Weights of a small image classifier.
Model: 8.47M parameters, 32-pixel images, norm rmsnorm, activation gelu, patch size [4, 4], layers 14, width 192.
Training: soap at rate 0.002, 7400 steps.
Data: trained on microscope photos of single blood and bone marrow cells, 97085 training examples.
Rows from block 6 of a small image classifier, named by matrix and row number. Rows with one number belong to one neuron. Each number is 128 + 32 x the weight over its row's rms, rounded and kept within 0 to 255. All counts start at 0. Numbers have three digits each. After the name is the row's rms in percent of the matrix's.
After each neuron's rows are labels from the 100 images, of 14848, where the neuron reaches its highest value: "patch colour" is the nearest of a few named colours to the mean colour under the peak. Only what is clearly more common there than usual is listed. The data: microscope photos of single blood and bone marrow cells. In brackets: how many of the 100, against the usual share in percent.
# fc1: MLP up (model.blocks.6.mlp.fc1.weight, 1152x192), inputs 96-191
# fc2: MLP down (model.blocks.6.mlp.fc2.weight, 192x1152, transposed), outputs 96-191

fc1.101 100:162083126103093064047101100190125142085091090136149143161124153142096079088130155133080086158127142195145135124148140139061154131072160097165098138165095139135129172107085102087158091088135114142164139133125136081147089125115131120148206135154132150214167157128152109141158075162127152147
fc2.101 100:056127154151153172086081135108126102141096104131176195071113109099169198118099160111135127171119098068148168137171112158185141106194132173116177121135101155158133109132145133084131135173163132104175085045133155137104140101141147169134151115172090102160167137114102165131137138062114124091
patch colour: purple (61 vs 21.5)

fc1.747 102:072157098182096181141105141103089096091083082111141153100134150153110120122064083146108151125214122131129152090149136148150181122086160099115206154148147130085140122105059153120135191139164123112093126099117084087127119136105156167135124209092142125171144095097114128117131167072180138151
fc2.747 096:139147100162134117104107163127148159061113181136151145087115138095144106167152109176132127160180131139105141090146109086081073113151137116209139140139125141094129142108188198163080139143110081153176182141115097140153126118145089110165159103146103160074109154122133132141134074164064059081
patch colour: white (67 vs 21.6)

fc1.746 095:143137089131162118119105064136147170162084093088073130130205136060114124111151096102150096148138180144173105109140069115089159224125098143175101124124124153126128150142175151110161108096065092107138158165112159104121153139065175128129101123114093151167103114136123154145146088105118116123
fc2.746 097:156107083132130130089155124106169088133119090093160129196148140149117132134167154115151118147129097148105128178176136084153168097074165110104071129080149169091125143115094135071090153178162131065118122098115088097166180130104147133139170081120142171107135168108127121147161115108134107140
patch colour: blue (28 vs 8.6)

fc1.396 087:118075089165110166152125136121131151174152161108131108127067067135084127090171121102116117142149073142133139105111169165118168111140043156125153101090144145146117087113126134128170132132097102154109180155134121136090146155101125070068130085168169150135111155144115093135118166145164088145
fc2.396 087:144076139145133102108149131121102131148122131111162142156134216081143145179101123116181128116155171075112164137088071118152159070112096073103101115101170104154147162106113158125076107116114123110159135113131117034186140082086116158159133122164116101077098123140148151062130155074133144170
patch colour: blue (42 vs 8.6)

fc1.566 096:149154146081148161114171149160163089149146179134132157211147159151130100111126130140081125144082163138102122107096106192129091084148088108073167121175136079174181160114130096158146095129211095120162113112151156118133119078119144114132128102186112124124130166124069134099158157140129115185
fc2.566 098:109110147088069121115136149115087118087173052128121123107165131105076159169138125094202102160165054155180144146115131086150181175108183180131161107085084095125168149129147111173115112094122162135095112136078121153119190112127123142212147127157178127170113094106115109101137139142152126106
patch colour: pink (54 vs 24.2)

fc1.388 106:141102098100098146095143196125186153131106121144160122132096196128103165106169126048124117066148115149151165101120152102137107173160144144099128163090167149149102135140048111144191120101109117153145157095116160106103108073112147115152124164151158098198152102141128142090102119134187138148
fc2.388 096:136107179203174156155059174145175111157102086095160055105115146099175109151120095120174072117081151150127134128125142090175128141139090171187106113056099148175116096155181121135121133131147150123106136102156093101118107149148146094119176108147095166095136111121123099123140172212084119123
patch colour: purple (64 vs 21.5)

fc1.154 108:127108112122074140132143178158152152148129096133170114112154088139126144096152083116111121169125158089185193138097097186125083170159130134164087139104139135097160163178145152181152175156172096123047123116130184155144136097123113155141130188133077087176115110124180152168129138204148191140
fc2.154 103:125170133103155149041118084127109114068148085087134114127111150121129098122122070093059088158117120142077139099105107157081173111140159071199144096102138159200080210139153137083111105090132147043142192133073082110064123100152212151108127076125123108106120094129136210106111128153090101109
patch colour: purple (74 vs 21.5)

fc1.515 105:133133161166138052054125125111156127145133084118090095131172128114074173107161165119106152120103070202098131099113098144139154121152111148132122151123132160151122132062125114155135108163179107130124121090221113087134191178111116181129150157104081141156142100154096103140138114091131170164
fc2.515 111:129171159100139132109173115100148131121108113119127130125101091112164177180093136150149167105134138056130122151106160166131122142093119093120102113184101096192114089106096189096150194133109110186131074132087185137155105140098126153128195117150114104108132155126135160162176130125085171117
patch colour: grey (70 vs 22.3)

fc1.406 090:101095096150147161060072140125136218128125154092150157111174128201105100145170146160125156136114089151109083129128151181083171167064100160085159106119114170146169154124165110136157106113039146132097104064158123154175118181129102178176167144118173121136111136135142118192145109082085170154
fc2.406 110:202147124161209137163119130168123094122131124084123059045115055117192122095137109097163161168141156098115076087126158099194050102144132125115125155064141073169125158138161140158079187157135151120092182130140145102121162077095168123119125091145062145175146090089117170118126134095151177148
patch colour: blue (95 vs 8.6)

fc1.144 095:137127139210067106143121159093112121036094157128179144115137130153188114110120178113127117078166081139150122168068097152155180069139184155147197101144056154134080134109127139135113197097145114096117131191157092154125142082126161144107085149076146087174080143157125134150080192072102088105
fc2.144 090:092114113096165161116157167160147166201188069119170118083159120121159135099116116129142138099132165040103085120148145099099056103113122138153097147111071118164153156113133118123158123118096124169141085093162135154121137146093086160144128164138160219104142140139157136085130115162143103101
patch colour: grey (75 vs 22.3)

fc1.88 110:097138130117108073082147141103140144073091108126089122091107120207105098098132116154135151131129153147096151081145171151136194090126103062179148135122148092163149164106151116191089091143186124148118171140163106137150153151142110143098175127172156134136127118145175061163129145134154114136
fc2.88 104:113090183167165145095129133084129152129084133151141097121136126059121111160136076118083133106185111097139169079076120099074092132179141144098056084164138164106124103120105154164086114124142148143104214146087110123136116114160161087131161171170138115069158123130094167147148102138104071096
patch colour: grey (51 vs 22.3)

fc1.352 091:118149114170142064116183155100098168123099110133110134168114174141095143126098152087075127091145104182038177076149122130126183093130128111138183123139150171162126136114122119129148091144103133127130141147144126050065114114115143144161154152077125153186125123113127121136091165054139071137
fc2.352 103:093123202144101136165105129132139146121145094112155158078131079162107164162121144197141088146113119046146042115146151121088126111173060080134128101160128123095070110108172135108109159125114130131158146165141096158150116119055105095146162181123114146129135101142162179160135187141070058137
patch colour: white (56 vs 21.6)

fc1.169 097:087135111137169142116135226172069176138110144161125163131096127147185120158162069136117127081097143139151079127165113086150137190117064146162198130087141060167165158067140164075119094131142149113120071085150130113160148196109081134187183146149081070118190141195142076170120141047096156103
fc2.169 088:151138098098133178130152169160104134175193137150077117095168144119121105132120084193178136140068097108112077070117152136168139092156123145122112137136142122097089085160145128135135202135074128166156207156134132073120088129063158143090096094113164227098108112054127105107117114116138151113
patch colour: blue (62 vs 8.6)

fc1.93 104:177083076141100147176167140104100119134091191055129063140128155134175128125165120121123158138142131132199095140129112188152144058161144139147211163121099115170090104173081121089113129125166130075162147175168075086114110064099100114054068144146106146159104104137119071173125107110164063116
fc2.93 107:129154109163123115123121155127123151100105067174183096166143078166172144130158174049126106126094155075048180082106146089145142110105092136130145148054152135091122131109149146168137145102105120177062177157121102106126100075156086127188107104073113154090102171124144157139149135133078129143
patch colour: white (64 vs 21.6)

fc1.471 095:095105151142105092134163127140123206102129107147118115120147087163108159103158128152147088109072144154149081121118122101140152102183207120089111122139116140135132126116153165188110184068141110170144141101120131085109161151109143108165089123123120097199075104166167077164099110211141126130
fc2.471 093:166114070143130132081159151111103141145163125097170138104139164051179129117085099085114145079155071050154178080101130078124075112063123118159200155119116090133166159111058089117115140113105183092119151201113064147110084146145082136183157112089154127175109142210132171107145119153160123083
patch colour: blue (34 vs 8.6)

fc1.234 091:139104142072212112124090163092146148104104119117117086110104148096104158143152068209115070120123113152138106079139146133054102157140083125146119103108169152141054154146110144129110175181115115139095167077125126114072123106122146122208103154125118137150087136061127119136107089113105123125
fc2.234 100:127102105171112155082147131124155134149097158110104175166135122162160180109130125118170113080085122143129172139135128157250161074097172099129130151121111119181127090126058119100075095086139115112201134122061109142171181081125093143141208042111139107146150184178103100128098140140174124138
patch colour: blue (50 vs 8.6)

fc1.217 102:130134158074123088095072143056131100131126124117164117105117122107128125152094058132082076112099127157095129087147107172113176135107117094112094202096174130164099162131170165115123149208158162154144138094165121107137124177111110131160143161132135090139107156192097124081174145082149142125
fc2.217 098:141116166169121212148198096124119080182165136096145215109060091165115128140103136107136150118124100093207115114130097132124113058089101120109088078137136123121112102135053137125129093125129135114127131098091134161149112066110117065118157105126177120152138133125182116150154110095093113164
patch colour: purple (45 vs 21.5)

fc1.455 096:099081112115113154091114078065189153120136131121178146099073101141122104143169049158128085176118126151154088155103091142152092127153162133146117134094067107140111143173134162085132139141196106166082134176079162187155138119150135144144063120167100118128101177102155123122091123113167168074
fc2.455 102:128074145185149127093129134156164101161144129117110081164155135119153115137146135109192091119094131114078149123090132148130173128101107126118047109120124109131099098107113101109120159179129122098146089091169046102170123152075171126175139125094072116148108097089146136056143145088130063167
patch colour: blue (52 vs 8.6); purple (46 vs 21.5)

fc1.359 097:107094085033089084104097123134130156153153104149064117139118088133152188140181074098130100136146125166131120173099128141200116147171162139139162085124082117149109121137089152140117113138174146127097174083128128079116123071062108117125078157136092166144094181151187144138107103158119090150
fc2.359 104:098112118235122130059138128111157130126082172158152095142159123131113156140123178113165131067112183093086123199116108082137165080106077134132148122079118128142087142119153086121109093067135169138138089149081125091125133176146114158162162102126117112135095156184143095149144177126116160167
patch colour: purple (79 vs 21.5)

fc1.258 110:143133152095161110139154094128168146104180115106180153116146149190142115159126121150087194088146115159124100118131043117130137140112095083089107118146149086155084137145156151164168095132163144085140075065172149136127159198096043069183132069070144146109124140094064086109131109142141092132
fc2.258 098:133117129183112122092121160133136137155145131135160088084166098110175128115111150080213133191096109100112135135064121078163078101166123123137148089157048183101159116150111080194094145086136135109158200116126126145135109111156140143126124094105080097177179134131149169144076159160153151091
patch colour: grey (55 vs 22.3)

fc1.701 099:118128113120072147114152204133157111072119134135139113202155104115090177175099193104031167134194128127134100149120122145178186154072130125085179162119167180080153113101121092146109103100091098122077116107130112118151131096144115137124113116122231191142171142116107157120138107082153096162
fc2.701 099:118134132099086068137181170092161145160098076080207119084110113132100117164142152120064162124064143120138124195059142112107098153143143142129125085169150175130102126107053158109125117116084092095121056095126122130145114144152179148130161195188120104129123127140095142119102121114093158100
patch colour: grey (66 vs 22.3)

fc1.411 099:151147135054175136053174147211182119089122096124109160173109160122154147165138098080132107136132146142172121114127153114090159174062121075108182149051162159121095103132146102152121090150131133199107116173111122115105160098076138129139121161143091062141130170125157152110173160150166086138
fc2.411 105:102091142150141107123117133145162132189110125084149085112169168081113130182144075122107155143109148128140077110085154133196163202156141127099124115143157155144151141170077167102125071047181087101197146053142123084092143109097142163131147083145142118108113104146065168157115128165094093139
patch colour: pink (89 vs 24.2)

fc1.420 106:133093060099153109143145183148164110116096128132183129100107162081098154089109149131174157173136168159167136089134090177167106143093126152158161086108117099118126105104140140081150141149097125201076155084148100115164144152119114174075200174185151037091105117093142101108076161079106113145
fc2.420 104:096165177111135153103129140137139121161062066135208102107119159111132141103162174115138134132126105136149080158133172158073082096117142162119141192131150183176077080073132140115124145144148187085163162196173148125113172176114121113123104164091216164107131140135088161102104167173181136054
patch colour: grey (62 vs 22.3)

fc1.692 097:149133131085137120131086076109102108139121160103134069114140127097087113143099161149133148211187132123173136169100169144127137147091118084064099140129132131152157092133125232116108122112175129128146100146143161106119119134158199133162137088127126144204076129174123119089133082131120068160
fc2.692 099:122123126111129148133192162157104088110140117185149172123088099115104143083111145130156110090069100049166081073151158096139089093089178096124134110132117139045089128111116043171189161129140150098135136120134128193105151180112172102215089118132174111159145064114189137127119111101142139134
patch colour: pink (67 vs 24.2)

fc1.224 104:140129102095151153067093100151142116173114104127101147133090137160112121129138079072154117147141080131156110143042138150096134138098114152129172096123144125163171138131087133117166115147114147119119078126115144135118143128129129104129058091153114113170125132133134175134120093128118098122
fc2.224 098:042077123109093101147132125144146135114084155122137149083175105105071141139131138141175124122145133167139059095109152120123130172094143116129101171114113177065126140118166142110101121159119139135191171047199117145139173101139136153105117140117085179059113117083122153123137164119123105043
patch colour: pink (58 vs 24.2)

fc1.440 089:158082126129187087110093178080159122095131157131080120145142147126128148098150071160153131178148160148164121107140120145149126105105083106044106111152180047094178107105157198134110165097184126094166173174140125074198049105076165118153086109127160135156122133148117141152142169159070117154
fc2.440 096:128167141097081179136138112111110169087152104174141115119107141101106144146062140131114133173118070155145113220087146103118176109166184138142164114133094195093114143181118105126133115127122195125124122132133180149129163144161109134149138103096129085121126121140138114095152087108138194113
patch colour: grey (48 vs 22.3)