{
  "model": "image classifier",
  "dataset": "microscope photos of single blood and bone marrow cells",
  "train_examples": 97085,
  "image_size": 32,
  "crop_scale_min": 0.7,
  "horizontal_flip": true,
  "translate": 0.12,
  "targets": ["cell type", "smear"],
  "num_classes": [17, 2],
  "arch": "vit",
  "norm": "rmsnorm",
  "norm_position": "pre",
  "hidden_act": "gelu",
  "mlp_ratio": 6,
  "head_dim": 32,
  "fused_qkv": false,
  "bias": "all",
  "qk_norm": false,
  "layer_scale_init": 0.1,
  "parallel_block": false,
  "inner_norm": false,
  "patch_size": [4, 4],
  "conv_stem": false,
  "layers": 14,
  "width": 192,
  "positions": "learned",
  "pooling": "attention",
  "loss": "cross_entropy",
  "head_dropout": 0.2,
  "init": "lecun_normal",
  "residual_init": "scaled_by_depth",
  "optimizer": "soap",
  "beta2": 0.95,
  "learning_rate": 0.002,
  "beta1": 0.9,
  "shampoo_beta": 0.95,
  "eps": 1e-08,
  "precondition_frequency": 50,
  "max_precond_dim": 1024,
  "one_sided": false,
  "adamw_lr_other_params": 0.0012,
  "max_grad_norm": 1.0,
  "adaptive_grad_clip": 0.1,
  "max_steps": 7400,
  "batch_size": 256,
  "epochs": 19.5,
  "lr_schedule": "cosine",
  "final_lr_fraction": 0,
  "warmup_steps": 370,
  "weight_decay": 0.1,
  "adamw_weight_decay_other_params": 0.01
}
Rows from block 2 of a small image classifier, named by matrix and row number. Rows with one number belong to one neuron. Each number is 128 + 32 x the weight over its row's rms, rounded and kept within 0 to 255. All counts start at 0.
After each neuron's rows are labels from the 100 images, of 14848, where the neuron reaches its highest value: "top examples" is what is common among them; "colour at peak" is the nearest of a few named colours to the mean colour under the peak. Only what is clearly more common there than usual is listed. The data: microscope photos of single blood and bone marrow cells.
# fc1: MLP up (model.blocks.2.mlp.fc1.weight, 1152x192), inputs 96-191
# fc2: MLP down (model.blocks.2.mlp.fc2.weight, 192x1152, transposed), outputs 96-191

fc1.346 [149  71 128 157 121 153 171 139 116 170  93 172 103  70 152 100 120 115 138 174  57 147 140 113 153 133  49 139 200 118 193 152 110 123 123 151 123  96 118 122 137 169 115  96 190 160 166 126  91 115 153 191 130 138 121 119 133 148 134  93 151 133 131 183 145 100 121 150  89 158 107 135  85 131 130 162 137 153 109 149 157 203 128 108 107 173 160 111 128 170 117 156 166 148 159 123]
fc2.346 [ 83  95 141 105 156 147  99 136 135 171  69  90 104 188 101 174 120 132 140 112 136 103 130 107 165  95 150 104  89 114  94 135  98  95 101 186  88  98 130 152 117 128 199 111 106 152  86 114 148 121 112 128 133 121 108 117  82 114 116 169 102 119  77 135 129 131 139  99 116 129 110 114 139 130 215 151  80 146 145  62 120 185 117 125 126 190 167 150 121 183 127 181 105 134 109 139]
top examples: cell type: segmented neutrophil
colour at peak: purple

fc1.655 [137 127 150 164 130 144 164 133 135 164  88 144  98 189 119  86 116 176 109 107 110 171 121 160  78  90 165 128  97 139 106 109  94 110 163 141 144 202 101 140 157 137 122  70 115 174 122 104  89  92 148 128  84 151 148 136 131 127 112 122 120  94  95 108  87 151 174 106 106  91  88 123 114  87 112 153 117 120 181 147 131  98  97  84 138 104 126 101  92 136 159 116 148 130 136 154]
fc2.655 [128 200 115  79 158 114 112 123 139  97  76 131 131 143 169 130 127 119  89 128 185 155 117  75 128 126 113 151 146 181 151 123 121 176 136 107 105 130 109 138 124  90 169 123 122 154 114 154 115 138 132 159 134 122 148 106 114 116 137  56 152 125 150 125 172 123 148 158  81 179 172  90 132 185 152 115 148 104 119  90 127  78 160  95 154  86 100 125 158  97 122 140  77 119  48 124]
top examples: cell type: erythroblast
colour at peak: grey

fc1.123 [149 154 193  99  92 192  43  72 129 168 216 119  96 100 146 124 164 152 122 120 180 170 161  68  98 169  76 121 152 129 129 111 159 107 157  94 139  75 141 143 120  85 152 134 167 111 158 148 112 112 119 115 121  99 131 109 107 129  95  59 184 178 143 159 135 121 143 121 111 145 138  96 128 107  82 109 146 154 108 140 114 105 165 152  75 173 116 122 180 129 142 104 134 128 160 142]
fc2.123 [132 125 103 137 105 114  64 174 166  83 112 111 125 128 152 160 149 178 108  94 118  73 173  97 144 189 135 101 176  84 133 116 147  64 101 168  84 141 131  88 115 199 150 162 131 144 157 121 114 117 114 111 107 137 119 163  90  89 104 186 123 181 115  84  99  83 149 112 151 154 127 185 172  56 132 141 147 183 114 156 162 112 186 179 144 117 110 148 108  89 173 103  73 145 149 119]
top examples: smear: peripheral blood; cell type: lymphocyte; cell type: segmented neutrophil
colour at peak: purple

fc1.714 [156 180 157  95 152  96 141  85 103 145 131 149 101 163 172 120  72  88 170 107 102 144 115 121 135 152 128 106  83 167 142  97 139 144 207 130 150 112 159 132 120  64 133 125 180 111 122 110 151 121 179 155 128  61 128 146 100 123 175 178  84 148 165 119 134  78 114 169 155 185 100  88 121 116 106 117 158 183  90 136 154  95 132 172 109 139 172  98  72 110 170 154  81  73 113  95]
fc2.714 [107 103 119 124 136 151 162 133 123  86 181 145 114 113 142  86 181 142  76  76 101 106  99 115 119  92 164 141 135  80 162 142  45 107 118 142 178 150 122 186  47 138 126 137 152 152 146 159 102 136 154 147 129 139 161 110 125 110  64 153 102 146 112 185 112 122 169 130 138  84 142 175 111 147 177 118 128 101 128 123 143 122 112 148  97 134  72  70 121 158 128 159  95 136  94 106]
top examples: smear: peripheral blood
colour at peak: purple

fc1.607 [176 166 107 126 119 161 148 108 141 136 123 111 119 135 165 163 112  77 142 182  99 112 154 103 137 101 121 105 112 162 117 104 103 148  83 127 110  69 129 108 115 127 162 146 137 189 124 104 112  76 177 108 161  75 137 111 101 178 168 113 162 101 131 146 115  93 131  63 109 150 116 162 130  95  95 151 118 110 103 137 116 117 113 164  90 124 110 135  92 163 151 150 112 113 107 127]
fc2.607 [131 120 154 138 203 139 131 175 147  80 149 120 165 102 131 114  99 183 153 142 134 155 132 145 120  78 108 170 114 142 128 122  99  99 219 117 110 139 145  60 175 140 106 135  98 156 148 201 131 156  98 151 171 144 168 119 119  77 119 189 123 134 141 135 137  82 197 156 142 176  86 120 125 129 110 124  60 150 147 117 129 153 139  98 166 166 152 121 155 156 122 142 101 154  96 147]
top examples: cell type: segmented neutrophil; smear: peripheral blood
colour at peak: purple

fc1.634 [128 152 112 109  86  81 121 137  95 123 144 144 128 159 110  96 112  45 122 148  77 166 178 155 109 144 121 198 134 160 114 100 102 180 172 184 117 121 124 196  97 137  78 122 102 170  87 126 115 132  71 110 170 145 153  83 140 141 111  94  69 159 114 135 100 116 144 136 153 107 129 120 143 104 168  45  98 107 118 140 143  99  81 115 150 113  84 122  65 152 121 164 123 135 116 124]
fc2.634 [161 136 145 123 134 116 181 138 160 162  87 188 141 113 201  78 175 162 105 133 148 163 116  68 145  75  92 130 132 124 134 177 101 172  81 111  54 169 121 126 112 136 172 139 161 123 122 109  92 129 176 199 111  81 111 151 127  43 121 101 118  63 166 142 116 158 132 129  86 192 124  84 136 151 153 124 119  81 170 142 110 154 127  93  93 104 155 161 146 104 172 109 145 143 111 125]
top examples: cell type: erythroblast
colour at peak: grey

fc1.627 [171 155 192  98 109 154 111 108 144 140 118 139 123 120 110 171 126 161 164  37  90 131 144 150 140 144 116 146 132 146 159 144 110 182 122  79  71  92 155 178 105  96  95 152 122 153 160 169 168 152 142 178 138 172 135 106  90 111 139  85  93 136 111 104 106 135 138 146 120 119 105  73 104 181 159 128 117 144 125 183 146 129 148 147  79 176 134 187  92 110  85 140 117 149 174  84]
fc2.627 [ 88 164  79 125 163 129 164 124 149 137 135 165  95 187 141 121 125 151 101 113  57 163 178 123 115 131 108 116 141 136 180 107 113 104 150 118 105 125  93 114  77  63 143  80 133 106 154  97 115 155 101 118 129 123 162 147 148 183 176  88 113 130 103 109 143 149 143  88  69 154 158 126 144 118 114 145  93 121 136 128 165 118 132  68 134  82  89 124 107 182 130 181 131 102  85 103]
top examples: smear: peripheral blood
colour at peak: pink

fc1.0 [105 139  86 158  96 111  87  85 175 125 100 165  73 175  94 102 149 129 131 208 145  85 109 153 121 108 168 146  65 119  86 140 137 149 129  98 152 121  59 120 147 150 151 104 138 104 150 188 129 134 100 129 101  70 119  74 132 154 144  87 146 111  87 114 123 146 126 120 146 113 103 130 137 155 179  83  69 149 155 196  95 188  98 157 139 122 107 136 119 134  44 181  91 106 151 110]
fc2.0 [ 84 186  69 121 130 141  97 125  66  59 158 118 174 117 110 115 139 121 138 122 174 161  48 129 104 114 133 102 131 139 152  81 127 169 136 140 111 112  90 111  79 161 123 190 146 144 139  79 144 134  76 121 117 109 180 126 177 117 119 147 113 152 214 121 148  87  74 135 103 173 120 114 112 118  71 108 176  80 111 159 115 134 144  97  93 110 126 114 196 146 163 111 111 152 114 142]
top examples: smear: peripheral blood
colour at peak: purple

fc1.332 [165  96 218 161  81 131 119 129 129 126 137  72 131 140 161 118 122 163 101  75 101 162 147 135 109 127 156 137  99 142 145 174 145 122 203 149 117 125 157 103 160  31 139 129 149 139 137 180 132 132 125  50  76 132 148 169  90  95 154 109 105 130  80 120 114 162 106 194 133 163  81 156  98 136 107 139 130 115 180 119 146 101 132 170 151 133 210 157  95  89 157 152 139 147 136 159]
fc2.332 [136 108 130 130 141  83 152 167 100  94 113  71 174  97 132 136  87 129 119 120  72 173 104 141 124 116  33 157 177 144  89  89 131  99  80 100 116 137  93 101 107 129 119 119 129 134 158 124  68  57 110 109 107 126 192 137 203 106 165  85  71  98 142 102 135 153 170  97 143  90  92 107 147 108 135 154  89 103 116 110 105 123 180 200 108 144 125  98  79 168 175  52 111 101 132  88]
top examples: cell type: artefact
colour at peak: white

fc1.727 [123 110 187 131 100  99 117 148 144 156 140 159 119  88 108 120  90  79 169 154  92 182 150 104 163 160 109 145 104 143 102 135  76 122 139 147 122 162  91 132 146 128  96 119  89 128 108 213 152 112 115 172 110 157 136 154 123  89 141 142 105  94 168 129 118 112 107 163 145 127  54  95 128  88 140 137  54 125 157 139 158  82 118 169 128 121 113 148 136 112 159 155 112 136 163  94]
fc2.727 [147 143 132  55 166 143 128  85 159 160  83  88  78 120 151 130 142 147 134 149  91 153 145  75 120 153 152  78 110 117 149 161 130 118 156 154 103 127 107 162 110 111 195  95 111 102 143 114  78  88 115 163 170 163 144 154 143  92 146 126 159 108  78  97 149  97 141 152 154 145 178  88 103 102 133 116 140 132 128 110 175 128 144 121 147 136 137 111 115 131 106  72 115  73 127  46]
top examples: cell type: erythroblast
colour at peak: grey

fc1.48 [121 124 126 131 143 121 115  82 124  99  88 107 175 126  61 134 130 186 168 117  82  97 155 156 125 140 112 109 184  92 134 150 143 135 144 131  86 181 143 191 128  90 191 159 155 141 214 160  24  86  78 104 118 159 123 155 167 143 167 157 142 178  65 101 136 110 119 118 120 167 152  68 127 156 156 148 123  51 130 109 167  78 122 131 103 104 159 139 147 102 111  90 113 167 172 118]
fc2.48 [ 87 130 157 138 141 129 176 184 184 163 170 113 114 191 160 102 160 148 136  96  87 188  95 163 130 140 162 148  91  78 110 122  89 130 115 142 133  94 143 104  90 134 111  74 133 166  55 143 196 137 134 136 142 142 119 136  84 155 124 120  91 134 162 127 131 105  86 135 162  53 153 131 146 139 130 104 206 166 113 149 153 126 151 164 161 137 143  81  93 127 158 102 130  57 174 116]
top examples: smear: peripheral blood
colour at peak: pink

fc1.258 [164  77 159  99 118  93 178 137 127 149 136 160 112  69 143 120 121  70 111 131 105 144 128  85  73 185 159 144 126 109 156 112 135 170  92  96  86 115 101 149 165 156 122 147 196  69 129 168  30 129 141 164 146 148 108  89 137 151 143 109  73 121  87 114 149 203 183 147 154 129 115  84 139 114 144 163 156 123 128 129 136 146 147 106  78 145 133  87 145  65 124 140 166  83 111 127]
fc2.258 [104 190 121 108  72 110 101 116 154 102  66 101  55 147 139 136 128 154 144 157 116 126 100 127 176 107 137 161 104 114 171  95 172 165 118 172 169 139 121 133 122 101 125 135 106 176 152 117 141 120  82 138 111 156 113 168 173  84 126 113 106 163 115 131  94 106  99 131  57 107 122 115 166  50  76 139 109 152  67 116  97  88 110 143 142 117 118 161 166 154 140 100 170 131 109 100]
top examples: smear: peripheral blood
colour at peak: pink

fc1.749 [107 115 140 131 131 133 110 124 135  88 134 115  75 158 103  97 162 177  67 137 121  87 144 135 165 129 140 130 128 173  91 139 136 114  95 118 175 145 139 160  58 133 148  88 122 109 190 142  97 198 138  63  79 153  67 106 138 101 185 109  99 114 131 108 132 170 116 118  84 147 131 139  90 189 145  88 169 115 169 143 147  52  75 105 137  53 142 127 101 131 114 171 122 117 126 111]
fc2.749 [148 159 107 144 154 116 160 137 168 150 154 122  95  95 177 149 142 116  79 125  80 150 119 192  59  83 137 122 159 138 153 109 162  97 150 144  92 111 109  73 108 102 132 176 159  99 152 160 184 142 126 156 143 140 116 109  86 172 100 134 143  74 120 149 109 111 101 167 133  88 146 142 149 169 162 128 113 139  90 160 109 115 150 152 177 221  89 138 216  77 145 101 110 163 165 132]
top examples: cell type: segmented neutrophil
colour at peak: grey